config = dict(
    model='image denoising autoencoder',
    bottleneck='denoising',
    downsampling_factor=8,
    encoder_stem='deep',
    decoder_attention=False,
    decoder_upsampling='transposed_conv',
    eps=1e-08,
    precondition_frequency=10,
    cautious_weight_decay=True,
    batch_size=48,
    epochs=2.9,
    lr_schedule='constant',
)
Rows from block 5 of the encoder, named by matrix and row number. Each number is 128 + 24 x the weight over its row's rms, rounded and kept within 0 to 255. All counts start at 0. After the name is the row's rms in percent of the matrix's.
# convs0: reduce pointwise conv (encoder.blocks.5.convs.0.weight, 96x96x1x1), inputs 0-95
convs0.4 113 [125 149 145 139 109 129 139 123 118 188 155 122 141 135 139 106 118  59 129 134 149 137 119 170 156 118 121 135 120 160 154 112 125 120 129 142  99 155 143 118 111  96  96 127 132 116 149 124  84 139 117 142 125 132 113 128 115 162 139 109 124 144 130 115 138 127 115 130 115 140 127 145 105 122 255 134  91 141 114 124 118 112 132 128 112 146  98 116 117  95 147 121  97 122 115  84]
convs0.5 092 [141  99  99 137 141 115 110 135 155 106  94 163  96 151 156 168 123 133 143 136 179 111 119 135 148 130 100 124 153 129 155 154 115  81 148  84 162 109 126 144 134 120 137 120 122 120 148 126 137 167 151 145 153 136 152 160 143 129 158 163 156 128 107 136 145 140  99 137 194 110 102 133 202 134 126 171 138 162  94 133 119 140 141 113 105 105 104 117 128 104 145 142 125 182 135 126]
convs0.6 078 [120 132 156 110 135 125  73 117 124 146 100 105  92 122 143 111 123 141 106 109 120 114 132 129 134  97 127 120 120 111 112  74 128 156  95  84 109 101 121 112 142 114 161 121 114 106 127 158 115 113 125 100 135  98 113 144 113  78 135 129 134  81  96  70  90 137  95 138  95 147 132 135 114 132  65 124 151 121 119 116 134 113 148 105 154 145 116  86 122 154 158 143 120  66  88 109]
convs0.7 112 [105 124 138  99 136  96 132 109 122 106  95 111 109 101 114 125 115 124 100 110 125  92 138 118 131  94 119 134 131 114  66 109 129 195  67  75  97 114 128 119 149 125 176 117 102 133 103 159 171 132 112 117 120 116 127 151 101  89 106 140 107  88 110 103 121 117 110 118 113 128 134 105 115 126  78  91 135 103 128 107 125 108 154 122 189 129 119 134 124 148 167 112 131 122 122 106]
convs0.8 120 [154  99 111 114 105 130 113 135  95 107  85 113  83 135 113 120 150 174 122 127 148 124  96 139 141 138 114  97 139 128 156 108 140 110 151  94 203 147 123 121 110  57 173 154 134 135 124 134 135 144 125 129 209 119 118 114 134 140 122 125 107 114 121 160 127 112  94 126 136 129 120 142 125  81  86 117 136 127 124 129 123 129 138 151  99 149 147 141 135  69 124 118 169 137 123 120]
convs0.9 081 [112 121 148 149 126 128  77 163 115 115 104 125 165 151 158 110  93  79 150 151  68 130  99  92 120 111 133 156 167 117 115 155 112 158 118 156 114 115 143 128 137 143 121 101 113 125  97 125 134 105 164  85 136 119 127 165 142  87 175 180 142 112 113 121 129 175 141 159 139 115 105 128 125 150 110 134 144 116 127 134 136 111 125 115 137 170 134 100 116 181 120 130 111 144 165 157]
convs0.10 083 [139 139 151 108 107  96 120 105 147 100 137 107 141 114 148 123 127  76 112 112 141 127 123 153 113 104 142 109 116 131  92 100 110  98 126 174  97 139 155 118 103 102 117 148  97  99 119  96  80 114 112  93 106 129  98 136 123 124 127 128 125  90 103  90 106 111 105 127 177 152 135 137  85 108 222 109 124  97 109 122  99  99 112 123 147  89 120 123  96 142 134 109 110 134 118 127]
convs0.11 099 [120 157 125  97 131 113 122 107 110 136  96 130 110 124 137 123 105 157 107  97 147 108  88 168 130 114 115  94 121 108  74 117 125 129 112  97 117 106 100 133 122 173 149  77 102 200 138 156 125 104 122 110 110 100 121 140 131  89 132  98 112 147 133 130 119 107 124 106 137 125 160 104 132 113  70 125 194  97 122 122 151 101 128 140 115 116 186 142 140 157 135 148 121 108 111 143]
convs0.12 097 [121 144 130 124 118 136 140 135 119 128  84 119 165 108 120 126 104  87 124 126 102 139 139 125 141 111 142 128  96 140 130 120  77 126 145 149  88 160 126 101 106  60  99 126 111  89 128  89  73 129 100  96 122 142  92 133 110 137 115 119 110 136  90  91 110 105 114 113 157 144  96 146 100 109 221 101 108 152 136  98 121 141 123 139 146 160 107 106 114 133 134 122 127 118 139 121]
convs0.13 076 [146 111 106 142 144 159  94 154 117 128 131 104 120 163 167 138 125 156 153 126 146 130 119 161 117 127 151 126 141 101  91 140 146 137 111  90 122 111 179 123 151 106 106 127 127  95 126 125 122 139 151 104 118 131 115 141 127 111 177 198 134  86 140 128 126 156 146 157 198 118 140 168 142 153 152 161 182 124 116 119 116 128 137 115  95 102 114  93 128 163 163  91 147 134 140 120]
convs0.14 090 [153 143 168 115 136 144 117 152 118 143 110 145 205 147 183 157 116 103 139 147 120 133 162 151 130 150 170 136 170 116 164 118 106 124 133 166 118 134 126 134 124  89 118 112 154 125 125 104  89 115 141 124 113 119 133 148  92 120 156 154 163 136 133 116 115 154 118 142 174 131  94 131 131 136 182 150  71 123 118 142 110 136 123 128 144 124 139 112 102  53 137 112 122 144 124 137]
convs0.15 110 [117 154  89 112 142 111 131 112 128 148 119 103 154 118 157 124  92 141 110 108  71  92 112 151 101 134 141 117 133 122 123 125  90 119 107 106 107 158  94  95 131 144 156 162 116 136  95 131 115  72 143 108 114 103 129 153 116 101 130 127 125 103 148  89 123 119 134 122 147 133  85 130 101 127  52 126 164  88 129 120 170 101 118 170 144  78 148 120 111 145 102 122 153 116 101 130]
convs0.16 099 [141 126 123 143  78 109 137 113  92 106 127 148 120 108 160 118 129 114 134 102 117 121 118 154 117 106 146 149 137  87 102 101 149  91  97 109  94 121  97 123  84 120 111 102 132  95 100 104  89 130 114 135  91 108 143 155 139  59 135 159 138 166 109 116 141 135 128 111 133 110 122 105 134 135 151 137 120  93  90 101 118 143 130 144  88  59 148 103 123 136 139 175 116  94  93 124]
convs0.17 086 [129 115 109 114 152 135 165 118  99 164 202 141 129 143 123 131 112  72 124 150 137 161 149 111 160 165 146 142 144 120 105 135 161 138 101  69  78 117 100 131 136 136 109 123 170 134 164  92 158 127 156 155 105 107 118 105 151 131 136 170 165 118 135 130 139 141 143 152 117 106 127 103 156 140 136 140  92 129 156 154 123 143 159 108 116 144 131 110 158 124 145 152  99 167 137 109]
convs0.18 094 [129 150 110 132 131 117 139 122 135 104  85 100 159 120 165 108 151 145 127 121 133 109 130 188 157 101 133 152 121 116 124 110 136 115 151 181 200 148 140 136 106 121 163 144 106 107 128 124 106 148 145 114 142 161 134 143 107  93 130 116 103 155 139 136 107 108 129 118 134 148 142 143 110 121 168 116 218 122 142 130 144 112 125 166 146  99 135 114 128 132 136 120 159 136 121 202]
convs0.19 093 [125 135 107 118 123 130 124 118 152 107  87 109 164 116 109 115 141  70 132 122 118 135 104 136 117 117 157 142 121 174 132 119 127  65 129 142 170 196 112 135 126 114 124 100 139 140  92 142 124 107 125 114 163 148 134  92 115 217 137 127 113 118 140 128 119 109 130 110 117 164  89 123 108  99 183 124  82 125 122 119 124 122  96 144 144 101 144 144 144 121  90 124 141 104 141 132]
convs0.20 103 [122 129 151 111 121 104 138 100  87 113 124 136 147 108 172 125 124 115 132 137 128  94 127 185 152 102 123 127 108 100 115 115  81 137  67 133  78 110 135 117  96  65 176 157 117 127 143 108  68 124 118 116 116 104 138 140 119  66 126 121 120 120 123 102 131 117 145  92 127 117 144 105 116 113 138 119 134  87  86 111 124 123 128 106 136 123 143  80 109  95 144 123 120 116 113 158]
convs0.21 085 [126 120  72 161 116 131  60 152 153  96 110 144 137 143 160 141 117 117 137 125 125 121 120 120 140 141 174 159 147 108 121 160 119  95 137 149 112 100  98 144 149 123 128  87 155 110 100 138  82 100 150 130 129 132 145 143 127 120 156 151 161 103  75  89 114 151 116 133 186 140  96 127 158 165 142 120  62  98 122 148 119 132 116 126 126 112 117 124 105 153 163 133 131 136 132 115]
convs0.22 089 [105 131 103 113 110  95 108 106 143 141 112 146 125 130 166 156 139 143  92 110 121  94 151 147 105  88 127 112 130 123 127 123 116  93 109 149 128  95 106 140 113 115 118 126 117 114  98 123 146  93 142 124 143 146 164 139 104  97 147 165 145  92 124 104 106 143 114 104 140 140 108  93 126 137 139 135  76 102  65 101 135 117 102 142  89  99 142 120  42  95 103 107 136 101  97 146]
convs0.23 103 [145 216 153 136 169 119 100 109 115 126 114 122 220 124 135 101 132 131 121 132 129 116 148 146  90 125 131 115 121  97 125 119 126 135 142 182 132 152 120 135 142 147 112 180 133 175 121 116 112 101 114 128  99  95 124 112 128  75 124  99 114 153 158  91 139 125 118 136 102 102 133  96 113 119 103 124 162 106 155 114 167 124 115 159 114 135 141 128 128 133 119 125 126 160 118 122]
convs0.24 086 [125 164 195 107 164 124 128 136 133  98 129 117 222 115 106 159  67 131 111 112 112 128 116 139 110 106 124 111 124 108 124 140 119 120 107 137  97 133 155 115 138 135 127 200 114  91 116 130  81 108 119 126 121 108 123 133 103 104 100  98 114 119 118 104 113 126 100 128 121 115 111 112 126 124  99 126  95 104 148 102 153 100 114 137  93 115  90 130  94 116 118 108 117 154 114 150]
convs0.25 095 [105 127 155 115 117 128  99 118 150 183 142 130  96 139 129 122  97 123 129 117 101 136 142  50  96 121 130 134 106 169 126 120 159 147 129 144  92 165 124 137 125 110 199 105 112 160 103 146 167 123 126 135 143 153 119 136 128 125 114 134 121 147 152 127 120 126 147 115  88 140 104 116 120 123 120 103  81 175 130 128  92 100 132 118 181 139 123 122 138 173 115 124 120 115 139  65]
convs0.26 089 [113 129 188 119 180 131 177 103  97 106  95 125 131 142 193 204 110 122 127 124 112 116 135 148 172 137 115 183 137 108 116 106 124 180  98 114 101 149 149 125 146 111 133 143 152 125 162 147 107 145 141 129 112 112 155 170  96 120 134 139 155 122 142  97 140 143 109 143 131 103 150 105 146 157 114  96 137 114 138 146 130 126 127 115 148 147 125 113 132 130 161 158 116 141 100 129]
convs0.27 117 [127 162  95 134 134 122 107 120 159  99 111 121 180 129 135 114 108  86 116 142 110 124 128  92 113 110 115 123 128 174 181 138 113 126 106 138 128 189 115 122 123 102  87 159 124 150  84 111 145 126 140 132 111 138 131 121 122 126 125 124 130 118 184 119 143 129 122 113 111 133  84 123 112 121 121 124  87 147 129 122 149 141 110 114 127 126  89  86 108  84 114 114  39  93 124 154]
convs0.28 078 [115 134 171 149 154 135 136 150  95 160 123 132 166 141 133 120 126 114 118 140 111 126 148 136 135 140 125 156 142 103 112 149  86 163 125 150  95 135 102 126 157 139 136 165 164 121 122  77 147  98 156 136 111 116 139 158 139 131 102 150 146  94  95 114 147 145 115 153  99  80  69 116 184 141 108 113 130 112 143 126 126 182 116 102 114 150  69 113 146 156 139 170 121 155 143 133]
convs0.29 084 [ 88 157 113  99 145 110 137 124 149  84 130 107 143 116 125  80 135 131 126 119 150 125 102 198 119 125 131 118  98 108 114 147 110 127 104 123 170 111 113 137 119  89 171 114 130 150 155 117 141 121 123 138 137 126 126  67 135 104 116  84 121 110 177 131 131 103 116 102 114 106 154  97 107 122 106 109 176  94 120 109 150 127 105 149 101 157 186 133 132  85 128 121 163 145 109 110]
convs0.30 090 [110 125  78 199 112 166  94 177 119 112  94 115  98 145 147 105 124 183 153 150 116 153 133 145  91 141 167 125 111 120 137 119  94 129 138  97 143 141 127 156 101 150 103 109  90 109 108 117  99 133 124 138 137 121 147 105 122 102 155 168 150 131 128  94 123 120 149 144 195 125 120 177 126 128 104 120 135 119 125 120 133 162 101 126 118 111 124 114 101 144 103 148 138 115 150 160]
convs0.31 107 [119 166 174 129 118 119 135 109 124 140 155 146 115 128 144 126 120  78 110 131 123 148 145 133 125 121 150 131 117 141 114 111 108 152 148 157  94 182 132 142 108 113 205 127 113 126 117 150 144 126 128 122 154 166 107 153 121 133 128 158 127 130 121 110 123 117 148 106 119 155 100 132 124 114 196 109  97 135 143 122 104 120  92 153 209 148 150 148 131 153 109 129  99 162 148  76]
convs0.32 111 [125 104 113 115 123 126 105 119 152 124 156 115 117 126 110 111 149 126 116 105 120 114 126 130 109 118 117 111 114 161 120 135 198 119 110 139 140  96 109 121 128 110  95 117 120 164 123 164 255 118 116 121 123 156 101 101 114 133 122 123 122 109 140 146 109 126 145 124 115 147 120 123 122  86 136 128  86 132 108 115  79 115 147 116 177 116 119 129 156 128 148 109 143  99 140  80]
convs0.33 094 [123 148 110 131 101 119 100 121 146 234 128 129 124 117  94 124 140  88 109 102 145 143 132 130 103 117 136 122 119 196 150 133 153 129 109 119 111 157 113 132 113 120  81  94 138 133 133 143 192  98 127 123 130 120  94 115 139 136 138 118 128 122 147 135 116 112 143 111 122 137 120 120 128 109 166 113  74 177 117 122  93 140 129 129 157 125 124 136 136 121 117 122  96 118 136  61]
convs0.34 069 [109 113 127 155 136 111 171 129 101 143 132 155 119 147 169 156 124  73 127 152 104 105 139 133 126 166 113 136 126  94 144 166 132 128 106  96  74 136 158 128 145 137 127  87 146 145 168 100 132 111 137 138 112 104 127 170 168 154 143 172 135 119 133  86 172 140 127 129  98 107  98 138 168 150 129 133 122 106 127 132 120 104 143 121 110 157 118 132 101 135 122 196 125 175 131  96]
convs0.35 080 [ 81 120  95  88 115 126 115 148 115 105 105  75 106 106 127  72 129 133 115 128 134 112 106 138  96 102 120  93 107 120 107 137 109 115  98 116 111  80  99  95 154 115 140 119  78 118 107 129 115  89 123  84 125 119 102 146 136  78 136 112 104  97 109  80 121 126 107 144 118 128 117 146 114 114 128  96 191  81 149 125 109 127 102 126 130 110 144 102 116 146 122  95 130 161 133 140]
convs0.36 109 [104 254 117 116 133 103  98 119 145 172 120 121 147 114 122 121 149 140 128 115 130 115 109 152 108 115 150 116 115 141 148 131 116 124 142 131 128 152 107 111 117 116 136  87 115 178 117 190 152 102 104 117 117 141 125 104 117 110 112 127 138 126 150 122 114 118 142 100 138 139 109 138 125 117 119 127 101 150 121 129 160 120 113 197 160 130 167 156 107 164 131 129 110 120 111 108]
convs0.37 079 [138 136 118 172 109 154 127 137 130 105 109 152 107 109 146 151 133 126 136 125 108 124 125 120 121 145 145 156 125 149 132 143 153  81 110 155 115 165 105 143 119  95 129 111 141 138 132 103 113 121 150 146 113 123 144  94 147  70 147 146 169 101 144 104 144 150 121 119 143 154 116 131 163 121 177 104  89 109 150 152 111 169  68 127 133 126 155 100 151  90  87 180 124  91  91  86]
convs0.38 085 [122 133 207  86 153 114 129 117 115 135 131 154 127 150 109 155 102 109 124 142 135 121 128 154  93 147 129 116 154 116 130 137  75 131 118 127  95 112 141 106 186 131  96 160 133  97 139 121 106  93 137 127  99 105 168 193 123 106 140 148 146 124  87 132 133 146  87 154 146 108 132 117 142 175 140 143  97 104 128 142 131 121 131 114  97 133 119 127 118  87 102 112 126 184 142 111]
convs0.39 104 [150 124 119 148 154 160 145 146  99  72 118 114 136 124 134 126 148 108 130 136 147 141 132 110 134 138 155 137 152  90 100 131 123 104 121 117 137 128 133 116 125 114 135 238 118  85 115 106  92 134 134 104 122  97 110 166 137 111 134 138 134 128 105 109 127 154 118 148 149 113 122 185 107 141 131 118 193 101 146 139 122 132 113 160 136 120 139 107 110 151 121 126 190 171 117 127]
convs0.40 111 [115 169 152 128 107 120 163 115 133 117 126 128 167 136 120 108 162 153 146 115  99  93  96 117  92 131 139 115 105 105 133 140 126 112 156 105 141 202 132 145 118  86 130 166 138  84  96 126  72 109 113 126 110 111 120 108 133 118 110 116 121 152 104 127 135 126 127 121 142 156  98 129 128 110 235 122 109 104 121 124 117 129  99 150 135 109 145 107 115 135  92 138 152 129 130 148]
convs0.41 085 [143 141 136 131 184 129  99 107 113  80 131 130 131 131 112 155  96 114 129 110  98 119 120  91 107 136 158 147 170 125 128 131 105 172  95 129 106 111 152 111 188 112 150 159 140 112 102 131  84 107 128 152  98 124 122 172 160 118 122 136 116 132 124  87 127 150 156 141 130 124 124 119 169 198  79 105 151 110 156 120 129 169 108  97 118 122 127 120 128 170 121 151 129 146 122 144]
convs0.42 100 [121 133 123 106 106 113 164 108 115 199 130 146 132 123 134 108 123  94  96 132 155 108 139 164 163 147  86 119 140 145 145 109 117 157 109  93 139 131 145 118  97 157 109  87 108 149 156 139 185 132 117 142 137 123 139  98 139 147 100  85 122 165 136 126 139 129 123 115 107 114 137 116 128 103  82 158 133 201  68 123 142 123 115 130 117 156 123 161 141 121 157 146 122 160 124 142]
convs0.43 085 [130 117  83 120  88 120 143 112 118 133 129 167 119 128 127 117 125 109 124 139  91 127 106 119  95 147 143 127 135 117 106 125 116  71 108 138 116 123 115 117  88 154  99  81 159 124  88 111 122  90 133 142 134 116 163 132 190 120 114 108 152 209 113 141 150 119 154 133  87 125 118 154 142 162 109 152 131 122 120 162  90 165 154 119 104  98 109 144 137 145  95 167 137 154 128 131]
convs0.44 101 [137 165 139 108 129 123  97 106 117 124 162 135 147 115 104 126 132 130 131 125 142 132  72 119 109 126 103  97 118 144 139 128 129 111 211  92 171 129 132 127 129 180  69 129 119 125 132 121 231 119  91 103 104 135 103  99 125 101 119 114 129 112 107 165 114 115 126 110 111 131 133 119 127 100 125 145 137 149 124 110 127 116 127 163 162 106 112 163 129 114 136 123  93 122 130 122]
convs0.45 102 [102 159 129 127 194 138  96 123 125 118 172 139 173 125 100 151 124 149 132 100 115 125 136 114 116 117 129 160 123 153 124 156  98 136 135 140 142 162 127 141 184 136 150 196 151 141 127 147 113  87 144 139 114 126 137 137 111 114 107 148 134 146 133 124 119 153 144 140 106 126 126 119 173 152 115  99 158 101 184 131 141 177  89 143 112 145 135  98 139 173 117 161 131 142 133  82]
convs0.46 104 [140 134 124 114 119 117 134 112 136 134 182 160  75 125  92 134 127  95 110 112 159 124 153 132 127 123 126 104 122 188 103 111 182  91 143 121 117  86 137 130 108 183 125  76 126  67 136 127 133 136 120 122 129 143 116  95 127 197 114 118 118 113  98 137 122 111 131 128 109 153 118 120 149 106  94 136 113 151 110 112 106 115 129 164 157 128 170 159 146 125 144 129 126 145 129  83]
convs0.47 109 [117  97 112 125 135 124 109 123 132  95 138 118 155 137 108  93  89 100 120 127 120 119 130  66  99 118 116 131 123 176 106 118 148 107 111 184 120 131 119 122 118 176  81 157 129 138  97 124 133  85 141 144 125 136 125 123 123 130 135 136 118 113 165 105 140 122  95 118 114 141  80 119 121  89  36 107  98  96 130 123 123 128 114 117  78 103 125 103 108 123 107 109  91 107 121 122]
convs0.48 110 [121  90 128 131  79 132 117 134 118  83 150 128  97 140 127  99 159 132 120 134 132 150 113 113 166 108 131 146 103 132 121 103 140 116 104 104 131 130 131 115  93  73 227 153 110  87 121 148 126 146 118 119 195 133 117 100 129 146 123 116 116 165  84 127 115 117 126 119 125 132 106 166 126 128 153 128 130 127 123 122  92 147 106 108 176 146 134 123 130 114  96 111 179 118 122 123]
convs0.49 118 [125 185 176 104 204 120 167 125 133 145 111 135 209 135 128 122 124  86 125 113 149 107 163 162 121 122 139 115 144 127 140 127 122 133 127 128  88 139 136 111 132 129 115 214 129 111 162 125 124  96 131 111 105 132 145 152 100 144 125 159 115 100 160 116 123 142 116 149 122 148 134 125 115 144 176 156 124 124 135 116 157 118 123 157 120 155 161 117 119 102 139 116 127 145 126 115]
convs0.50 105 [121 114 113 147 145 155 113 140 110 121 119 155 120 173 148 133 111 141 146 165 108 160  92 109 114 130 132 124 140 115 139 167 123 165 178 125 135  85 155 132 150 122  80  70 146  93 133  79 122 138 146 131 115 114 116 117 160 129 152 111 163 122  99 154 143 164 126 137 177 105 139 158 174 118 123 121 150 138 155 161 111 145 105 118 142 137  72 126 135 143 137 155  95 152 147 170]
convs0.51 107 [142  95  92 139  91 119 119 125 140  79  99 114  96 131 125 119 199 162 128 120 101 136 130  83 102 104  96 132 103 110 131 102 113  83  99 159 152 158 121 121  97  65 180 103 122 113 110 153 138 149 102 125 149 133 122 118 122 138 116 116 124 156 145 133 136 103 154 130 113 139  86 158 115  89 131 124 142 164 125 117 112 127 134 125 159  97 122 115 107 124 112 106 183 110 114 138]
convs0.52 132 [125  98 120 129 108 136  80 149 133 131 128 123  90 119 147 120 121 173 127 132 141 127 128  88 150 110 104 131 122 138 117 121 118 108 118 129 168 123 100 114 124 145 230  99 124 142 130 161 155 170 121 117 203 107 136 131 127 153 134 110 133 147 105 124 137 129 131 133 144 123 122 180 131 117  80 133 164 139 127 110 104 125 116 122 185 127 163 152 147 146 125 144 175 130 112 122]
convs0.53 086 [113 116 178 128  85 132  96 127 119  96  99 112 119 128 178 148 122 112 118 118 121 128  79 106 131 127 123 148 108  93 108 102 102 101 122 134 148 100 165 111  96 121 120  82 115 103 108 100 125 122  93  99 137 101 110 159  95 106 135 140 133 174  82 123 126 131  89 136 146 111 123 181  85 119 152 124 122 103 103 110 113 121 106 131 125 125 111 113  81 104 128  70 124 113 109 156]
convs0.54 114 [149 137 185 127 163 135 138 130 116 167 136 125 210 133 123 178  88 111 134 121 122 116 125 123  79 125 146 138 143 120 139 154 119  95 125 119 104 167 123 132 153 115 117 236 147 107 138 114 104 132 137 120 114 110 143 158 107 130 132 141 163 136 153 120 112 138 100 153 131 107 154 100 118 125 167 139  79 123 140 143 135 106 137 113 120 138 119 111 124 126 142 100 110 121 119 134]
convs0.55 109 [140 141 194 136 148 111 139 133 125  71 126 126 137 113 100 143 170 104 118 116 124 114 147 135 115 131 147 139 142 112 125 141 115  71 126 114 119 155 136  82 149 104 144 230 121  99 128 131  95 130 140 118 128 120 109 160 104 124 127 128 142 115 102 110 129 143  64 138 140 138 137 133  97 151 179 125 107 102 136 112 112 118  95 122 142 129 143 126 138 136 105  92 133 149  95  98]
convs0.56 090 [129 121  90 154 131 148  98 143 149 111 130 119  97 164 153 124 156 153 142 154 112 128 148 130 127 106 153 142 170 131 117 156 129  91 120 147 141 114 166 134 156  87 136 113 120 112 122 123 130 121 161 134 122 114 159 139 106  97 162 187 140  77 105 125 109 159 115 130 186 127 150 161 162 144 145 137 213  91 152 129 121 123 100 136 107 115 120 114 109 176 126 137 141 128 128 118]
convs0.57 092 [134 164 127 117 106 133  74 140 166 138 177 120 110 121  83 113 140 140 132 162 129 129 102 100  97 118 111  88 108 170 136 154 137 102 182 152 174 109 150 129 147 181  97 134 118 149 129 140 164 133 118 125 143 155 105  69 109 152 137  83 113 105 119 136 138 120 107 135 105 121 118 135 118  94 135 121 143 130 137 121 157  84 139 180 128 134 164 154 127 105 126 107 110 148 131 132]
convs0.58 099 [132 149 144 116 140 133 101 131 119 165 114 132 121 124 120 137  99  76 134 154 143 116  72 137 129 132 123  88 142 176 134 156 129 123 190 137 136 127 118 131 145 206  61 100 119 129 165 122 132 113 124 110 132 110 104 108 145 183 139 119 123 104  94 147 128 142 116 135 144  98 117 124 148 106  95 148 121 131 129 134 123 125 123 136 137 141 100 174 134 117 126 128  59 149 140  94]
convs0.59 088 [104 116  90 141 109 116 104 121 166 124 112 102  96 128 118 106 154 118 116 120 104 133 162  90 112 129 116 131 120 158 131 116 105 106 110 167 177 161 117 120 108 131 162 119 125 147  95 185 107 105 128 130 179 209 146 130 127 113 146 128 115 154  97  91 136 113 140 120 140 168  73 131 138 123 135 131 115 140 144 128 122 119  91 110 177 112 127 141 135 141  95 140 180 112 115 122]
convs0.60 097 [138 169 117 115 112 125  89 127 177 102 111 139 148 132 143 126  56 103 115 140 126 127  96  97 115 112 134 119 112 114 148 136  72 134 135 178 137  86 100 113 117  82 118 158 122 141 124 169  83  92 123 134 143 158 128 129 138 139 122 122 123 118  94 134 130 120 131 126 102 146  94 120 103 163 179 114  91 162 113 113 165 124 107 168 170 125 125 130 134 139 122 126 117 112 134 176]
convs0.61 097 [166 125 156 137 151 120 142 129 115 118 108 118 173 110 145  94 122 128 115 115 161 125 179 142 135 108 145 157 145 112 130 111  83  83  96  83 119 130 121 104 120 113 133 152 100 116 107 120  98 108 117  96 109 114 125 169 105 117 125 126 123 129  97 105 120 124  93 126 165 139 108 176 100 122  97 145 136 111  74 100 136 149  60 132 109  97  88 117 117 140 150  96 152 122  86 124]
convs0.62 120 [161 119  80 113 166 126 124 146 126 116 102 120 107 126 167 128 120 148 156 102 181 116 155 158 174 143 170 150 167 112 133 105 108 113 106  64 128 128 106 107 110 100 161 105 118 115 145 123 131 138 129 114 115 108 127 176 127  98 134 136 136  91 149 116 123 129 146 125 207 118 152 129 153 153  98 148 165 130  86 122 139 165 127 114 119 113 133 104 109 155 147 142 136 137 104 125]
convs0.63 103 [117 139 105 113 115 129  68 127 158  88 147 117 128 147  71 121 136 111 119 128 121 148 110 110  95 144 141  84 136 137 107 128 146  82 144 125 130  70 123 107 129 176  54  79 126 143 133 139 153 111 110 137  95 167 138  90 132 122 122 126 130 105 120 159 131 135 151 113  99 135 105 107 112 143  73 120  89 137 114 130 160 124 112 137 129 111 155  81 108 126 110 128 127 127  98 124]
convs0.64 083 [122 125 120 102 100 121 172 121 135 136 146 121 114 134  79 126 139 138 100 105 116  99 163  94 128 141 122  74 138 142  95 123 127 150 152 110 156 107  96 115  87 171 118 106 111 150 110 144 154 121 111 122  92 179 119 112 142 100 114 134 117 106 150 142 103 116 152 124  83 143 115 104 118 126  16 134 141 124 130 111 136  96 137 141 120  94 125 133 152 128 147 128 141 135 116  99]
convs0.65 130 [120 136 122 129 115 111 107 113 119 121 112 129 132 132 128 107 113 111 126 130 100 114 124 127 107 117 125 120 121 115 118 117  88 116  85 136 133 182  97 123 112 126 156 188 130 179  88 163 150  93 128 119 135 126 134 138 120  67 111 143 115 139 155  88 149 123 136 121 101 110 107 124 109 129  26 129 128  79 117 123 184 124 101 149  85 116 141 148 133 125 117 115 160 117 123 116]
convs0.66 096 [142 123 181 146 144 124 120 113 105 116 133 125 167 130 145 162 100  65 124 126 107 120 164 149 162 129 144 161 163 135 146 126  94 171 102 116  82 131 136 111 180 100 143 155 130 104 102 143 133 102 154 130 118 116 146 189 126 111 121 157 138  90  98 123 130 171 128 158 113 122 113 122 120 151 132  99  77 121 157 137 125 134  74  96 121 143 107 104 136 142 157 146 125 116 131 135]
convs0.67 117 [109 117 155 108 118 120 110 120 101 119 105 130 103 141 125 116 104 166 130 112 111 120 159  86 124 134 119 118 138 132  97 132 141 149 100 131 137 133 126 140 122 155 178 168 124 171  91 120 186 127 127 131 136 109 135 103 155  91 115 113 120  99 163  73 144 116 140 112 130 117 114 121 129 134  28 132 136  85 149 129 155 111 138 126 118 139 102 154 146  84 129 124 156 107 147  82]
convs0.68 082 [127 119 153 130 137 148 132 149 104 104 121 135 112 155 156 180 137 191 119 125 175 147 107 147 119 144 136 139 136  94 104 149 104 131 122 187  90 122 143 124 150 124 133 144 148  96 122 106  78 135 150 136 104  86 135 144 143 117 134 148 139 141 111 128 132 170 128 142 178  99 129 161 171 159 146 116 133  99 159 149 101 150 113  88  80 144 125 109 103 123 124 108 114 156 147 169]
convs0.69 092 [ 85 148 136 118 122 106 128 109 139 161 138 117 130 115 134 115 185 128  98 133 135 110 148 237 127 104 128 118  95 146 131 110 121  50 133 167 157 122 113 116 113 111 140 118  99 180 133 137 121 112 119 125 136 124 119 102 105 134 105 119  98 110 104 142 112 135 112 116 139 138 120 138 147 141 154  84 153 126 111 128 159 118 100 129 117 108 175 174 128 108 131 138 108 105 133 134]
convs0.70 094 [104 119 153 127 122 152 108 143 117 118 143  87 101 175  90 139 116 177 136 139 149 181 118 129 105 155 169 137 141 136 159 144 133  81 119 185 149 176 128 143 125 105 113 183 152 128  90 118 134 121 131 131 136 143 143 133 126 131 123 151 135 134 129 131 130 130 144 153 118 121 108 139 115 166 155 126 104 101 188 142 112 159 145 134 119  90 110  87 123  96 100  84 144 151 165 140]
convs0.71 085 [126 123 183 155 132 122 111 137 109 114 138 128 128 134 117 178 105 128 112 150 156 143 131 138 157 139 176 179  95 134 114 158 161 101 128 147  93 142 102 127 182 144 110 125 143 110 156  85 138 162 122 132 121  87 115 150 104 123 125 136 148 170 127 136 107 167  92 142 171 105 145 146 141 107 147 128 106 106 137 132  88 133 172  91 114 144 132 130 137 112 153 108  65 120 115 110]
convs0.72 139 [133 127 111 131 122 123 123 126 108 207 125 137 145 124 124 112  59 182 130 137 114 124 139 136 109 129 127 125 117 120 122 126 114 165 143 153 141 170 128 130 113 195 132 160 114 135 114  89  81  98 129 115 186  88 118 113 134 125 127 131 125 132 157 110 131 122 104 114 137  89 103 117 128 114  60 126 138 107 127 127 152 120 125 151  82 168 133 134 129 115 119 130 130 126 125 183]
convs0.73 094 [111 152 109 106 118 134  84 117  98 144 145 128 103 100 116 100 151 100  99 106  81 119  95 122 119 146 129 110 117 160 126 123 135 119 140  90 167 131 101 149 115 125  87 128 120 120  94  97 202 114 129 136 169  65 105 115 119 117 113 103 117 102  85 142 122 112 111 119  89  95  98 111 121 130 143 118 115 140 122 114 115 153 114 169  97  91 157 125 124 137  91 120  91 161 141 142]
convs0.74 080 [150 116 105 162 171 143 167 118 118 132 121 149 164 144 147 182 127 155 126 126  92 118 138 137 157 139 128 185 146 125 148 154 135 163  91 120 103 160 114 161 120 115 117 153 161 137 143 130 108 146 159 151 143 132 169 131 139 109 150 145 153 130 161  88 146 118 157 130 147 139 156 120 180 171 123 135 108 141 133 118 112 192 113 128 114 176 130  99 137 126 146 162 118 108 129 159]